Weights of a small image VQ-VAE: 4.2 epochs.
Rows from block 4 of the encoder, named by matrix and row number. Rows with one number belong to one channel. Each number is 500 + 40 x the weight over its row's rms, rounded and kept within 0 to 999. All counts start at 0. Numbers have three digits each. After the name is the row's rms in percent of the matrix's.
# convs0: first 3x3 conv (encoder.blocks.4.convs.0.weight, 240x128x3x3), inputs 30-35, a 3x3 kernel for each
# convs1: second 3x3 conv (encoder.blocks.4.convs.1.weight, 240x240x3x3, transposed), outputs 30-35, a 3x3 kernel for each
convs0.50 081:453516549498496454516512470535455490529457561513542455524468452476443529480489491582504538413443535541451473499486445506591474467452503516559501478508530446493409
convs1.50 082:495531562477479538505543477470555449531500541497526549546477530534533557500442543478589509467578524504515540488554453495473453479530473530484467517532463532513456
convs0.51 082:468515473525488457464558558508499505480493509499444506511532481507538516519496565562551505467490502516553498503482535476483503517544477545519511458483505517516511
convs1.51 097:517514426419538457453492584507479462580491536474578519546491495545427452476543546474574472449439546538448477487515492520554567464465501573532423561538512527542560
convs0.52 088:515573523498504544524526522438499473505397493517479579486491512468475498513502540488525560502478559501536485495462479545531492441514514498479466486532551456558519
convs1.52 093:448424495487527565516464508601580450544492474461495450547551503529492522424482544522494539478495485515527490542474462514524474532536507500508471523500534454507460
convs0.53 089:478476531483547484470484502447564465473466441490472504484564503514450501554457417529468522452509522508484470513467577540506486504485498546498544515578541470525436
convs1.53 091:496495489471473546667423452528532503465480449477476520531474493472500523512525501492525475514485463506463477519549490453537483495563434477444463468519489502539515
convs0.54 115:520452506531462457506474482552545576541479545580510464499495488515552524477458497458479500496576501570511533501459452510510474529507500487514540519550417521517521
convs1.54 108:470474526493440515476565494494519519518495464529491513484475482461471517540471498516527503482486488531516453575548427538506502512433490515516493483529464531511496
convs0.55 081:461475557481505521489497491516489514533458482473468469507469470516495539422544449540453465479503467540485444509494498462506496482447558418551503498507550514498493
convs1.55 084:467578550426491518439427453592486494498548505480437406524526474551528527467403456483553496475480529546573494464462500563521410492450465522497477512546481473461460
convs0.56 082:522544463509509547531467450486553509434445481553508453526428466490503515529555576446492514485561469518474563461541516496483553473533494485433487428516508494503468
convs1.56 086:458474544527438470511562499478476578434499468455526418535568481361512554538442507498512479569473462496478494529463564550441514514533447419570498506472503483464431
convs0.57 079:479491516516515462570453525469515529597494456452479551427533510530541462528586476469540527560475519506494540479446561464508507523502574528518525521515519467440569
convs1.57 083:465501455439565497543443448574551492461475533439481579510345528492551505488589413504556544519521383522497520492452519455589540531438520453523403487516497454602489
convs0.58 087:494450505527541508483507503507498503476475521535567443513438518534514417448531490507462445411556505520489473524482550478510440555460514478577471513492484473481546
convs1.58 100:498525481491512461490481504402553532554413506573456447545474515485552479498459445475502542525528460481489462560485475527471420497528556512447473511432499485488484
convs0.59 120:485505557501529378467480485550490468534456503504460471516475539449477458527493462473504491516532530521499550563508562538472516519499454470560481410536480477545521
convs1.59 101:468519502479520469538453500509468451457480535537530577475470520509467513513436527472532504499498478549512469518505526583428485495482474534479525471509494490513430
convs0.60 100:554493484458426485500508462520510498539464448519498431582500548478557543387466560527484514483428570476490480451511500566513539518503459499515458469535506489525523
convs1.60 094:456449589564501485590510469537525499554486494501514476471571530555505517538477493474410505480506471484517552512520511528532529483488476530458486533491489500493509
convs0.61 090:467487478549464523510515519487519510432625476513539448493448572517672517468379472450492536533592445513473487471479493549504531477520488547568511488532485420490512
convs1.61 093:477474534521531478540577462518562539515501513486482448516491511500526499512543457462569531532516487479507510486457401493434519517500512521560482472480480439513474
convs0.62 088:431477459506509458542569508613514528462406518564383486486442503420516567459508565466521478521454478590530535471495496511529514482512480470452513538570479543428554
convs1.62 083:458540528476441488537542497517549489548518438569428481561551523515519460439498479507498510519516489536569481536476521468502437477491476511491438452511486522531431
convs0.63 096:510432536535508519524453467592505501495434553449510488458505486400485592544484497479556543477502497468505459471523466408547512497481486539487513525521480503499584
convs1.63 096:533456441471535560536549456472488550501494438468468515432559520550502566494539429486437453495550509577467528495566463443489524490539499498478530516525432572428458
convs0.64 106:471524431460537440495485494509484495395494430492545476516445512529492471519530443496454501488549446483460503476532486522500521509400450469455481511582523521532504
convs1.64 095:496480506483511463496562494470523574480526529489537467495509530430526525537491450494467518476458568428466519525474495479488499472553526541513451462458502513472545
convs0.65 103:475518514430518491477506474492477561421479527476493464489519464583592495488463488451474581454505502458520498477469557497479465510452485480579497453561469531503508
convs1.65 097:492458496506546528459505516463538491577519446509456497473491500501444434555476471517470548478461521482540482487563499502494486541484469459541540491483518466439515
convs0.66 078:538495504485497539506515507473547516537504509529512531457519549569590522471481489481468615510525506534519552590590455474519516515507536454511513499519544543433545
convs1.66 091:479492527544422436546493472433491489447541509559500475524509471452543517506505524475494506463474569495521511471506588515510429545523548479453477510464483508475523
convs0.67 098:467488466496522493607470528563470561502470497461467470489532499592586478592517484555481513534475511458516460569549428516597475438422497483565507525570514500426515
convs1.67 101:514450506527542486526506490498462554504478462515448543509522563515475480482480475502532476460530506463511470455483582543427483507590551484458486493551502518456520
convs0.68 098:437563442468511500519529545561542473471510506435496540516515567489505453499524578501508540481514447437469551504555485499479501478551476497498507466438500496548509
convs1.68 100:463456539489500515553580491500563564522501491471455472489487489512457491499476498459483500555495489522515457538445511472482403508486502452530457502499447516483543
convs0.69 081:499565511536446464541496461521472539505587557534496465534531478462479553515490516488488469563471520492438520472502540526480482521482518493477494523503398522576526
convs1.69 081:519493455473514484595481500488478530529522485496449543475417529490560559418508524494509492514501547485462494460521443491483547482563490504493522522544475528482478
convs0.70 090:504448460495446493481456580543544535509502528487504469505467460478543504504529500488420501561493535533546438559407524563483524530500514545479511525492432532463447
convs1.70 084:512505531480529485438496604563487459475423465529513556504528453405534567500532499469546547557585547546465454568482467427513511569506448419497513443546491513461458
convs0.71 085:525553463552505547537515547503519531552524506534456543494456534494482450492486503519490492530506467505434535502562486462538499433417543493525548572514523540516420
convs1.71 083:530487488535568515493500484472568563555444453454454574492475490524552505492559495506454463473510507552493474479527482506439491467544497493457485552488517516501513
convs0.72 093:512497513470441511503456506500509495482508464588495511446509528558456472506540463544488500544548503520570537553485526526447551538479517470552448539472537555424517
convs1.72 115:497525439461544488523527503516466545480530524482552546467485489490492524531492522486539500549532533526452500450507597503524552551524509499476472585563459470498526
convs0.73 100:462534464487468514470475508494551450527495473487410486480485501462484505521482514525464487508508439540488487562459541481531494457490515531444438485514481468502473
convs1.73 098:510507533475477535489502542566496468449429501526490554517527512483529462486459551486536481573498461525499453520517542482546433489497458535541520489517521527493491
convs0.74 097:500490463525463509541496570454485475480545431456492477519462527475555479431430447492494551534479512471513454452501466507505537549475551524545528459430557461493455
convs1.74 105:545538507409517543433519546510365464489519576474490580469461468518479534494566550521562450505489494520450495483484535526535525472548469535472481504546486538473521
convs0.75 099:475471578490469524516498479533459610469447423524488541514495527459473493475480541487491510478560502499506543492508526565479499503513459471558507515498493503505547
convs1.75 100:451542536398494569578521543526508479491580603482466493600543458524489514474500564449523482545418439497500423463503538599510500543522521470514521486473510528472466
convs0.76 094:554432474506492475528541512511546483498536537457514494453552516439452493450493535516604475445467480537515462464502549481515475531526475489539378525463490508510518
convs1.76 101:447568505447477470507471473534516469441492551513477472520571462472532498484541486481496556489519475490548513550465439515526498483579549483505499459492486546470459
convs0.77 084:526516562455511472453536530465541591505444470493460536481457458589531473526538502461559535510607468464517482509528495536453508441522539485572428487513529446436525
convs1.77 086:519528462454504489527531433473527511434557558548509471451472527437522534494566500425534511478447543544463543493561518531524526444478537477517544519466511554454502
convs0.78 073:473536536457495480493449468534539451492521554470599434516500469525467515466534499519469500584513531501518546527499482463584456521484514530543475471580422458461435
convs1.78 082:524475477526499498416585557525493521471454526444479459555521492517555463529509499420488582536586538469485516454521567487542463508504536490533542442532509528412491
convs0.79 082:496561500456477527581477493490509506482551402533513470509538481546465571440572543463505472529511570552503505548500517518483506542495533497440538447464498456518477
convs1.79 100:472455481560519444483493459542522493490496521501510501477447487526528582529502503528553514489502456489448540470481552599568498459463422424461520454433487514528457
convs0.80 098:527479498476506522511438530575531450508430481479516504521475538536477479486530425501509492422516477523499528506437549526490491547484527454461538439430528532439514
convs1.80 090:455503532546489506498495527452513512510508519506548523472467527470588556525458432510488474485481516492480555522476553534566516450523505557445488536480487482505441
convs0.81 117:511519543562470436483451489495520474480536500567475505484503503492618516500472473482530481561581477523472486521515523511532476539480516505476555512551578531510471
convs1.81 121:539447439567567475524458495476491602533522478471497467568527559517463454478504429522537452514451570502574497497566498520586500499512497509501501485472542521496503
convs0.82 085:494449528531491546514538513474498548400514487499511535514508473513471474506479509524411452563507575452444468464520479581432485507511483517436522512478511562453532
convs1.82 090:527490486573489485488552524466504426481485543543514483481527510501541484580451462501462536492530503468510490528424495476488587470572514503486533555437480462549523
convs0.83 101:494451484503459480502479468468434481502549584492557520445453461492488493550476442517479520529541541463513523542504491533489438481500542504496425571473530536448481
convs1.83 098:552542493483540563459473513505530507500522513460513524496464407574511522457567531446508507459462551496433497511518495523480429575523421473557534512487489509495510
convs0.84 116:495455520456472443480428536497518457503524545490521526520458469527542498454503474499440434482477471524504524513474514516445476512492554502511523524469430506417481
convs1.84 105:540482525461518491450494516480491478502513460572541549524546430565538524503494491543507533520486539487494481502453599525450462462527493509490510519472513488499533
convs0.85 117:497512506547525459536489445520479498530544497473485499492517555507519553511472457436472532535496559507519503502490424472547539479528524494564588522532557488518441
convs1.85 118:467569496454449504518422459550539503595540539467494463553477466490535511467489547473496544509518530542541550518516530552551556505538465458518526491509517522506535
convs0.86 109:483581525469494478492499477516456489470521521521475491490521532507496483569515533574429485520490494494503465489535523518535524523547425465528462529519546552489463
convs1.86 117:485496461534496500579473464482547499456490424523552473518567498478480514534475506468501469506459538491564561532486527549520501481495474464441476533547519516512476
convs0.87 090:509556490482485503467504474424488483505403462504558584532538465435491511505445505539460493471469430567542570420453499525521443476539485477505500487507500516510437
convs1.87 086:559503506480517459460546501435488483545478507557572510487519494588441493505486515568505523505497529451491499600459538424534459480511460424489564519475553486477518
convs0.88 109:550517511456519509507456524477450477438515488461528463469471511523462494505515510544565470435496457434488481441559513547503529568527516529499531502516492477462488
convs1.88 096:507496518540504520534488467500572507491478542465450509546514509471534504437473510486490535532446499507551535471577489482520520520418530482581504484490514491475467
convs0.89 111:531484476511509513521459461477498503488460463484495512527508485493523526471461501508478474421480432486482523441541478500471514524491489495496526458523454515488547
convs1.89 099:488472511471535451487476494432519454483478448496453506561484488484498540401506495522503400495521458568457477506522428513571500453489486534501468494477523504442503
convs0.90 088:508530497461508547487540451641476497443479499442494480474540517439474535458499516476501535451422498531503449507483410504466502586535526441572486461501537517541465
convs1.90 102:524420479517462505531467484535510527458433446533486478468538498423433528568507527524454487512483524474462462468580507508564540506468472539481464473553485535490547
convs0.91 086:531512499574518540481478458455508495592456529495561436512521498454443513498510520587528495498532543498439483479492482527592532504497516528553482480516475464513514
convs1.91 091:466567499544531507497523529470540459571484402468464613536450531490429514517564474514472504437565539479518497532507528598498486454560469524525485493526496498509525
convs0.92 090:511517425475412504491482535460458503519517495528541463517527479454458492526428424502500537453563485434493539494492478562499528460496436532435457493527476561498544
convs1.92 094:499455517506637545494431533439476525523535471478537555472523509544563536549529485539447498499504514508508531517533428622551553484465486528506520530495488475516533
convs0.93 104:508567511519493499515464463494422482477561466483541520484581471507504456443527498529528485519493494534540431498505485499490457489469520451539507537543546439516527
convs1.93 112:509475523472533511515500486501459543427581574534523471486479488486566542500482482529473467548434461495460490452569498508567570515581527492519525554542501504463470
convs0.94 088:499467470504557484513489493480487489483469525500483546497433523494494581568521513489508461478435513507501566488532499425563534526464493472520487491498466531458542
convs1.94 093:481511485500537518431457545478535504501522480484467549477539521559522426544511517514559540454492474525540482542540460538522555472501482524462503475541506495527506
convs0.95 098:507530547532475496544482516464493467474477535480541478507491428472464472508492442498462514466538485550472498491523497531508490548509518473535507517492473500472490
convs1.95 096:483497541521476543499467421456556552482550516481471503535452470487517460481537554474486494518483481504543499478609490490525508525510475516547496484560506519472544
convs0.96 109:488437435534469463485485498559530447405417477379530533474540483471505509466484511527470507463477572487554518442509503519488467497527505511510505516510509528485532
convs1.96 102:477529499573524469436487529490509529629535399493489530523456475556568500503520530488495519443484546495483450441543549561557482469505561465424515540449552522438534
convs0.97 096:486411471451445469525498534527494502507492462488493483472485485545511453519548487584447501504432408481494511528520555492453459487491460537483463522479456482515510
convs1.97 099:474502522489534409540533474528462491398469509543544496484501499583443500533502468496542520473531468549518516512434393558615600518544531520501515491538494551509510
convs0.98 080:425464467428539514562465467478489569525530458581462513566455531469476491524422442505490432481563490528527527458422476458543496540529479427470536502429519515527471
convs1.98 087:492499488452575616477430504538488455441463599473484588520429481499520555514489501483514548528474455475529460510604481600527504506479542531511532481404517473499498
convs0.99 084:549498518528496455431500514457401501496496513503477580538529513521462562453476476482484612480502480498544445526502454524490567532537507509499497572497532537471521
convs1.99 084:521497517486475506518546470498496483544490494465469521521483447556511470600455478498440460489488500553536537506504472529544544570484456460555503465558556488477521
convs0.100 112:538515477481399502433534449510461519498510504542523500503545449554481434535427451534510520508480485467522522494565501540390474501504509585501489509508485491486545
convs1.100 098:449494493489482516539457490480471545524514461547499430462503482559464485461503501518502488483491480498482502501454467528551518461495489508485506524536469470502484
convs0.101 108:463544471499430447471476505496469427547554498537488559500517442537488483506472482445496536503436431496521558459520510473456440557570511454522486530446423473523511
convs1.101 105:505449539556487536488529483457499571437528563485516509509541526477522537516460481496544444535449499446452533486576474477620503493505539536518519505476565462448474
convs0.102 081:526459488502571508454491421526492487528546481510457562517534465551474553494544469517572449479504503511496479469564450533520430574543535417482516535505496465478536
convs1.102 081:519486491520582473471452514536483491478517523535530522489502558541477476480510540515477551480497520486473501497575479528593490478552523488515487544437526454509563
convs0.103 083:496437469542471457484470476455502543469456485469510562442472477578487486466390488465437493487483508440608489464533461483511499474470523558436456467526486533583493
convs1.103 099:524465488482527602476516526457458517544632564564525459497535504480541498543509510505498442491493486486517524498511508513576527518562483487508469493558481495520480
convs0.104 093:474588520503568479450544470513527484494550510494572482457460576470463463534498458451466533538487476517517482426507540492556540504491495482502479472428626525494423
convs1.104 099:518501485538512457508509454464519478472527594469492569551428498447481470509599467493488507506540440532459460461517474504558526515468494426529480511537497463394473
convs0.105 105:511523473421440532494519426488500524501431465510475514507421537452624447471490485516541481488603487488478489457516483522467561568496496529531458573535523498531515
convs1.105 123:522487527489413511456593481480463500437539578610524514477540478436476576464493550506501522516521542473490518477504509517544502507526520518499498469469487520504519
convs0.106 092:489535500465454413441441519426518472447473453479612521472424423548564546454522493555414474433576546496522500558494475549517466495481433505526476457576556425503569
convs1.106 092:483532527578505498497532460508451470407501545564518522488517472457549535485573494516480538507475457456475479529507532528505508517535493513472468452507555496549506
convs0.107 080:473579511474491501503543467545503414467475510480505565485581480496449512538554517560496473529490524515507480501478472556505578486543497497517568438532502531434448
convs1.107 092:459579540501463530481431519494567524556578531495468493549579566511553463431509476532520475495459561519517491486579478521568617495517423501488509458459506402465550
convs0.108 109:532512472533461511479414504430454524449524398523487519522498483469467482520514514502477482480453498510533496478478468570503517490522577412504475497553503533505501
convs1.108 105:527487524497517451469470502571517508453449426533514519512521509444480503509555488497510521534510447489509551476492533409491503530545473470468526422477526521547453
convs0.109 088:500458495456412445504453548505522489422446511502460577480504461495442485482478568485512540552543384476493551463503546556554468505566504426481539512649516520493504
convs1.109 100:460490518536417512519498459451470552501482585496485470497477461427493551497463524516484438465510500475538517441480487496571502506536452452529527479512498520435508
convs0.110 087:535506528437476548518467496498542493493537489537500579480528504473483500527473444536469473487527527534566527478520480535474533475468504512525508485453472475515490
convs1.110 101:509514453404539555498477576482490511533526590533488488483472550518547496518509509516492506505461499471508477561488518447582547497503482563484443488507513489476441
convs0.111 078:507482539485476499448428525533472505500538466512503489512492432486467515468493498511435504473450509529461519555517496454474420507503513481503499504416482474461507
convs1.111 088:540414549470549461487541499508542510480509520515541561532477460535428490498472483446514475516517485458486509529579505524542546492513473548511574500488488460443480
convs0.112 083:543534480552465471517449527468458544466462543571488487574465434470480472519482513498482593501568462492467509507472520530507506461484459512570517448444542495535518
convs1.112 091:490450510493551524526562531489535567535482521479522552521447517555528435571512496515508506474503486463459523532508569576596472471643508538528424439483478488501492
convs0.113 086:479497517524439485533506494530479502471524542560468505539476534540486446431537520439521429478459598525507560529521441559481466466492527557479477462582540516482550
convs1.113 102:481519528472496481480510497510505478521510542462490553491518492497482507538591540518474562526442475505476470477416515532523565495586548523474500454454540499574561
convs0.114 086:480499478492466459517525545504517577493465490448406436549512486498482522487514479461548510553529533511458493502505501525548396527591505466510523476507471515568484
convs1.114 096:489550535519510602453487543532483480531519541479534574541477467460499458502510536482528497542442462562504501444544501627597590508443477479486478532526461534516538
convs0.115 086:535491507489543536514488434457490581500500497530477469543510539537517531562443476526484518504553473508464454510449470565494583465477445516493472497537594471519502
convs1.115 083:484555456490509526481477457468468462480430492567568466513448489464522490532506516477505533457473466525517450495589492524605573532474465497424501446664532506526498
convs0.116 076:463620510562552438477476493488536550454487481542499452499446477464439532550474515535497501493495450478515440441484480489519470530498464517531512460463468502504574
convs1.116 086:531503542441472543539460532474501485527454491539566521468468570481579532515457510542503528554470495487506462500531455570602543490501477472458513587557488450492466
convs0.117 095:474465514417536454483496506465433437531527576484442449485469503520508492460475553439537514452509558453605524502470514426477494567473480564482525554431432534484429
convs1.117 105:450572503463582494526491463543487489530543557524519510458504492491483446461534505533496514477502464505462494474467539473628570409599543517487525540578457480482539
convs0.118 082:513528553470472544470440435485513573527507453481511552498542455393494481455478488468490485545466542454418567497460528461527436545498477494468522538553526495472528
convs1.118 098:485488599448436541499528477572521465520520590475497506507513487572496496500525527459486547499515500519507509489548507510536654545576409525481503446546505440430510
convs0.119 111:532516483467430576497521435487508419495483513526479528508540580439455454560531485507472507512487466461518488503499503505452491428509501534490489479445468490505504
convs1.119 103:512434509494450570484514560457499429504438490512509557531455450508486515456549539486524507549538474500481505517527522523568456417555480511457514510513498480597498
convs0.120 106:488517497527526481453491489521474439435551527488466546521590497566526516473469494489528515452479583482530516536489463535553473504457521441495542478512500484531507
convs1.120 094:486576506411502546565505442500558577464586542568451444532509581594497508495522483497495441508435564408547556483571453414480515511495545509524478479505433506521485
convs0.121 107:592435538545447440459499538496549488481475567515558467520441497521556568586521447466420514518510533504481457544534508477436444507476456532567452506469603592576464
convs1.121 104:502486467543486523421484534532496464462514509418533559491554421495454449471588535519487525481515472511455483493532537462497590524544560487468473482515529503557560
convs0.122 094:479490512529481497428480511493489494477557472535547487500483504472467534422512456490553477514508469536482512474517471541420506500537478452521490480497564533544466
convs1.122 091:594564525540420632376523569564472498483481476442460552568472511505457467394527522448540486498534530528502421495460430466479536458495555481508451536490507512567496
convs0.123 105:447549442450492515482461529536434467477541437486544498513454570506540566509489540488484540499537478498542512530567458400498517481526460496542430501521564511521473
convs1.123 092:517451561472459457548514480462575539471556520586530453444537469451508553569491527502526506457483498402444486514475510469512534452498541499544501522531463582445438
convs0.124 083:495569491461528547467542555524547529536540499493565570426481491571581530436512454453525454522538489502484461508499511502530534571500494525502477526513514486475497
convs1.124 086:576567489450553503451486488524468512548548531472476411493448518511523485540516445452478462433432511477467502523482546445467428506459479480494487475518520499531504
convs0.125 144:476514489492444493493552486467527508481514499485502509521454480497526522492472529454509471540573443554431503523527433450452495472537472489459517531568456467515433
convs1.125 128:499533516425474593437458542590475464434493518436492550490456487506480507488562553503545483477486456502475467502497501480539551494556491521560485524521557480500506
convs0.126 118:491517545521489494438507490485536527457540486480542523471447452516519537501559488582555474543505511468470551502464480497482421491521472508448484510528501548582479
convs1.126 111:463521429558490481573490496498533575496503536485512476531477535486533511536495487522543523495543473516500492486464526479409489541479509552510523478487524465587527
convs0.127 117:538488555505467525513472525396508507561458508545527535492495522547504473453474466399456546510554480518503499529437533421505497510528529530472485510513517512450491
convs1.127 111:441487575471357514573501514522461433363480554465474510455469511465507615528490575553545473533488434484503513533509557505583511430440439534509553554491456496455506
convs0.128 110:483549485483491481518461458524424423492517533499487464567505471476454527468475464541573432470495564483536471540514447564464521444462478553518437524515436495539465
convs1.128 113:493384496549654360506648487489485559505445483475500544464480523490388490500559446504479419479515542485453484594536511497446563466495509534461497476529483456533468
convs0.129 120:475483451446461470500463523521494509434469493457500442431543513524457556455506484525414585557525513431452498485474432465388588486493477530539546496432497474485454
convs1.129 128:526449477577625463486518522349424506442517477588656557434462449532530537554525450583508517487464495419434522484510483532462469489482524481523481597492474513554516
convs0.130 085:506501566522447493552496539484544569478520536495583515502485494546465549463474576545471493502518535521484470507577515582529478455530542495511501583509490426573529
convs1.130 089:443554461482547524519506532516458433511542534450555581542446463555556491446575464498534431540477486509382475511493478486410497559542499506494577531539510490475529
convs0.131 111:540484526476493575468424430501524516402526457531468512478467469472525479545563425530523506612482471451540501465599455536450395552513470522498502520502535514500498
convs1.131 097:572544464531512440513528486553540551471513518433497494477523499491435500496466431474495508470500501478524510474462439468491509447503491522528506518528514608538484
convs0.132 118:515475533461457504501485489452473516568524446471509578536498496483474451521479481488485533585533471524529445516496545458494450495549529518480507599523445443516543
convs1.132 124:371604636352446582516468415549452507449487565454460541447404451470584559435527586530497541592495402492509435565493511453458531489513473478482527491500531500408456
convs0.133 113:570554521576567559530556467525518469420488547483520537544569488489555599474516560515520449497522502548518518425536519508573542520491494525439529444520481546479446
convs1.133 095:528524454510576512486482563529514516596558506504463472518459513548483446482491507405533501494478509511503523450494606479521538499430506438517494545462485450467548
convs0.134 117:504492519502460534500448517427483523558443441434587462553517493458522555502469544500508520508508494413535504469508492496451534537508517498524488460569547527526497
convs1.134 103:479541551412475509540415501568488524429541577515441449528547514465469457412495555531495479499443493492477445480436445527409541519540554459529549429534503520480542
convs0.135 112:552542475527505489505476473508495445489527431474471514468505507520481477603442514461510463490475556504547512425496522498520554465530543495451452555437466493538540
convs1.135 103:564496431505551510557521533486486463515487469463525447483497601568556503500454478541507515489474531474448476523479490552522489511466467554458488439433512472478476
convs0.136 114:558513478534564522438505536521449544504480443515482561445496544588438543498556499472494477540511533544482484500527504428557484509485508517539475517506537526540482
convs1.136 095:505482542440498590449508446494458544497533477481529479534520529520478515479551486529504464509505467491461497501462494450523537556487492594536488506422496478501542
convs0.137 113:515474466508555560499520477565481473524422465495529552473515478498529501510569466539482438486436491499502492506516517501442557546540497476421506493517493497462470
convs1.137 120:545618470503501553437378583451572494619634507467402486541440472602481348473554464473437585405470529530526449517483508517497500501524505512521485455536540409442572
convs0.138 131:545480498504457498429506498446511526450466506476533493549513419568440537514474485540437481521568527591492468455502501547530533548467555489539494517580556518472554
convs1.138 112:509449493485513462535584524396465525417529519550503510457477554439465462524523493539511461560459536506504454516464507507506451514528488543520506521426501551489495
convs0.139 092:516535489548513516547451518500493429487467539489510421465485503557573530574477451498516476544480450529508451466451510463531562451520465500539528508509534504428444
convs1.139 087:462473515512495478518481557590534515540471481491422465447595546518469501499450436473469459467527441529483475442512477416457458543473513589506481505498534467552445
convs0.140 136:479432510515449516534534495488493471485525540497501499577497555414566512502468485502567493492495479494457535502481529536535578516491430546498520496527482488441494
convs1.140 130:538558490461389467516360561569560427516413429448426527546523442474462468496479580488484593552561535555500453512537482520484465535523493444453517492521507499479507
convs0.141 129:492452495502453495474523495500521542448470477490483460511475458541488580502481498494564497473511529541462472509471530485495416528505454548462497495568621479526462
convs1.141 128:538474497509518480482542499499511556551519526514513528486535590506491511568540471535484462482472506464477523491504476505466508489493491505439474489511443528528463
convs0.142 142:502505540466456525488471515487509488479518496508554534469498517442548467476491512492501542516517473488503522470416479488452509524454480539527504549479465477489477
convs1.142 127:503427498552474479505549524485447476524477466530508429455487492534478486502436408496496493526490488465475537470459504525512531523516503514457511524472499545543507
convs0.143 106:474509481469498540525471519571473486496441446469501555532446463435435482502502521485563482499497514519544491486533444490455545521468577382524460491469538576512526
convs1.143 098:577570435456501624427491522469495484501522457473444553480457459479491450488535501488501544452490528562508463484547577442486484496538470508530436493524529498517515
convs0.144 090:492507550497507477511500547485530532533538546535462487540478538556531472467504484485537461507558469413474481494453541483552596516538493478463551431523454475468510
convs1.144 093:499503479456523550420473556504434492627565464482501559471533469566443425525555523513436452477511599517472477496474539464498530523459487516480544484502500510492523
convs0.145 128:430479502501474513492528508451556520501519440532503456519497540512491576448555434524512453553520445493498454532472551507486435484484514460497513523506507534494531
convs1.145 112:548509436491510427518545456502464450508492540537541471521510394521557495505455550515484524517466473479454545505462504532499480482516507486519580557411593550483449
convs0.146 111:534502457491547563542519560531480510466447468503419427528496504550501530541423525465513524512505467529508450512476453469560510549486550497528441512477521533551521
convs1.146 097:572473484569510466517570524505495451513485545491465465522465461464439518577503496443465517456544536510534497500469516465491474520506478472478449524528552578453512
convs0.147 103:494460544490547493490475503487463438567495489527516526504547477501460551602526468550463468561529576499515483499520514467530410538502530509573448513529495507474483
convs1.147 105:351553572413391580573490350510564579455564640459425468520528492506617547423431620552489496474453444418545478472480520467530507485458479506534489477520549509367449
convs0.148 093:509486474498421526444469481517501512439508472481507497481523469470527500526430538563494511504494528549530436543481473582475450530499540471512470506434501460527541
convs1.148 090:558497470555497404471563480531528477441466472542478488508464489525482463546554415473474509461467540501508479554502506507419499457542502483500500467537493470561519
convs0.149 101:539519472426472490461466587440522523494488479511525473552482518484421480405479476434489448531540515575562452497486485464498480481475561520510415517527430524472468
convs1.149 113:545521479453506608448569455495358445489505582482618575462421451506496560564567456552554515521530441462404526485487500533525535543452524522576520517527501539441542
convs0.150 079:516502501502495542497509514487555513545484481430454498517464479450512490576531465541492420497506472499493560522485471422474517469483512494497519586496581463525529
convs1.150 089:485480529532492428475530520483497497531467466529548437487499493504467499480494522487516564425503526434470518438424543528507532497494504501473487548522535467520486
convs0.151 098:559506458462524591468552421560440555514559555453433490489516518507510545451529486526510463492504522502495437511505467485450494488437498480471494435525549495477482
convs1.151 095:543538445475493532468507523542411490444544509478566562444490429549542486518475477500535536480478517465436535469534513550478502535460545501583471488564485509494507
convs0.152 073:541468513495485540467463449535457507483442531534516509485492544456559604417509469448595509452556510535479489534480449515545441475476544445482463512505460531630502
convs1.152 090:521483425504529523524497571479422458517511430497531540454507494496433484537470434539503453470561505488511536511501433523523547506442553513449509492536452572532538
convs0.153 099:512521465520436475478457494527424580502511479440615467492484490477468449451537562487478512484541493553557475514505472475523548482456529511429520465527501465459443
convs1.153 093:528518520497521534508538471444548508577487462500474468455527496455493471508464525502484466542513507526498543465556430555544456507423513542509473473576487444473512
convs0.154 110:478460437425530499538494523532474510566468435458503513536544543424460494552420428487474498615483478484494493487515493493535459510505458555464478530529423484523508
convs1.154 110:495485517473525494508515525499501477509472454548501564510550530445501545510452459527498452495502509515472521461542478538544491482477470488511532517458431497511515
convs0.155 116:487468495450466493477444513539525502472551508531366532552534445481454511492522499494514509507479531468514534476533549552509587495456458501498504521489497521479496
convs1.155 101:507491454599558506536494524503470498573512493567559523528487525576495507513499441508519491450492481496498540520522503489439505515485460537507477522453434461542491
convs0.156 101:483542481501450470493515497516462525471455429429470535494495505471446528463479500555533494516441434463499510444498476485509443559480554525441478526474492465496528
convs1.156 093:538454588496458459419468498482572543598435397454507457533526426453464534558466517494469470451513556472462517535469466478554522540469487439537516491468474470543462
convs0.157 112:540427515459479492460484437477484532507460461470535556509454482466526527630494500543487530530502525535498496521444457525456543554554476503462538437503452474490457
convs1.157 107:485513537580440500434487517484484581483505505567588500490588504540462476545476524556492501492489497479506498492459544471550483566483426501498430475531472486444476
convs0.158 113:464513531459484518441533542504518545450545509413553445521559485524545455478553463510496462484492477511501510455527464459434561445493525445517465496493477570504512
convs1.158 100:492523452459463526449492461496487506549617511495452534437520494455586445507540493475470501527468544469454469527517486562494489524531522483521499477515506493490523
convs0.159 083:503439511468480576471513480491515520512476518473477468430476522404582548536415529473546462532480470492538553528474523490445494453527434482482467495547522556499480
convs1.159 088:544458427427487511577504563512470530515451452426552556538456467492424529467498519501559476509545474533454504529623437523412527485509546459512497489495522483461470
convs0.160 089:514519463490473556503503528538513481556474510458469423477514572470443477487569421507511473511523499493533505540448456513505528513451442521516485506582426448492496
convs1.160 095:463478484595604458523419437530513533469494449523533511472495576521489516515475473541542508546523472506479496553495403482505437567524529529473532501495478534448517
convs0.161 079:495522488553562491527479480501507496482508500524538546457524481495487522544462530497453491561554466446505531521482515465533461467489503487462474545563482494552566
convs1.161 086:488497533556510476537455479485521487517543566544419431505558557525434493525480540567434429439438525458501498485496460506515551549597495524577509460428495534498541
convs0.162 102:526487512543568505530549491495485520495453506545501536437465511584505500530541498545503426494470467511570500503478567473520533535429454513504472504494389460471527
convs1.162 103:467567502479434498535475517511553474484480529479464485519508483485564481493502484477456528526515447520505480392499537432607553471559479460527460537504512518534419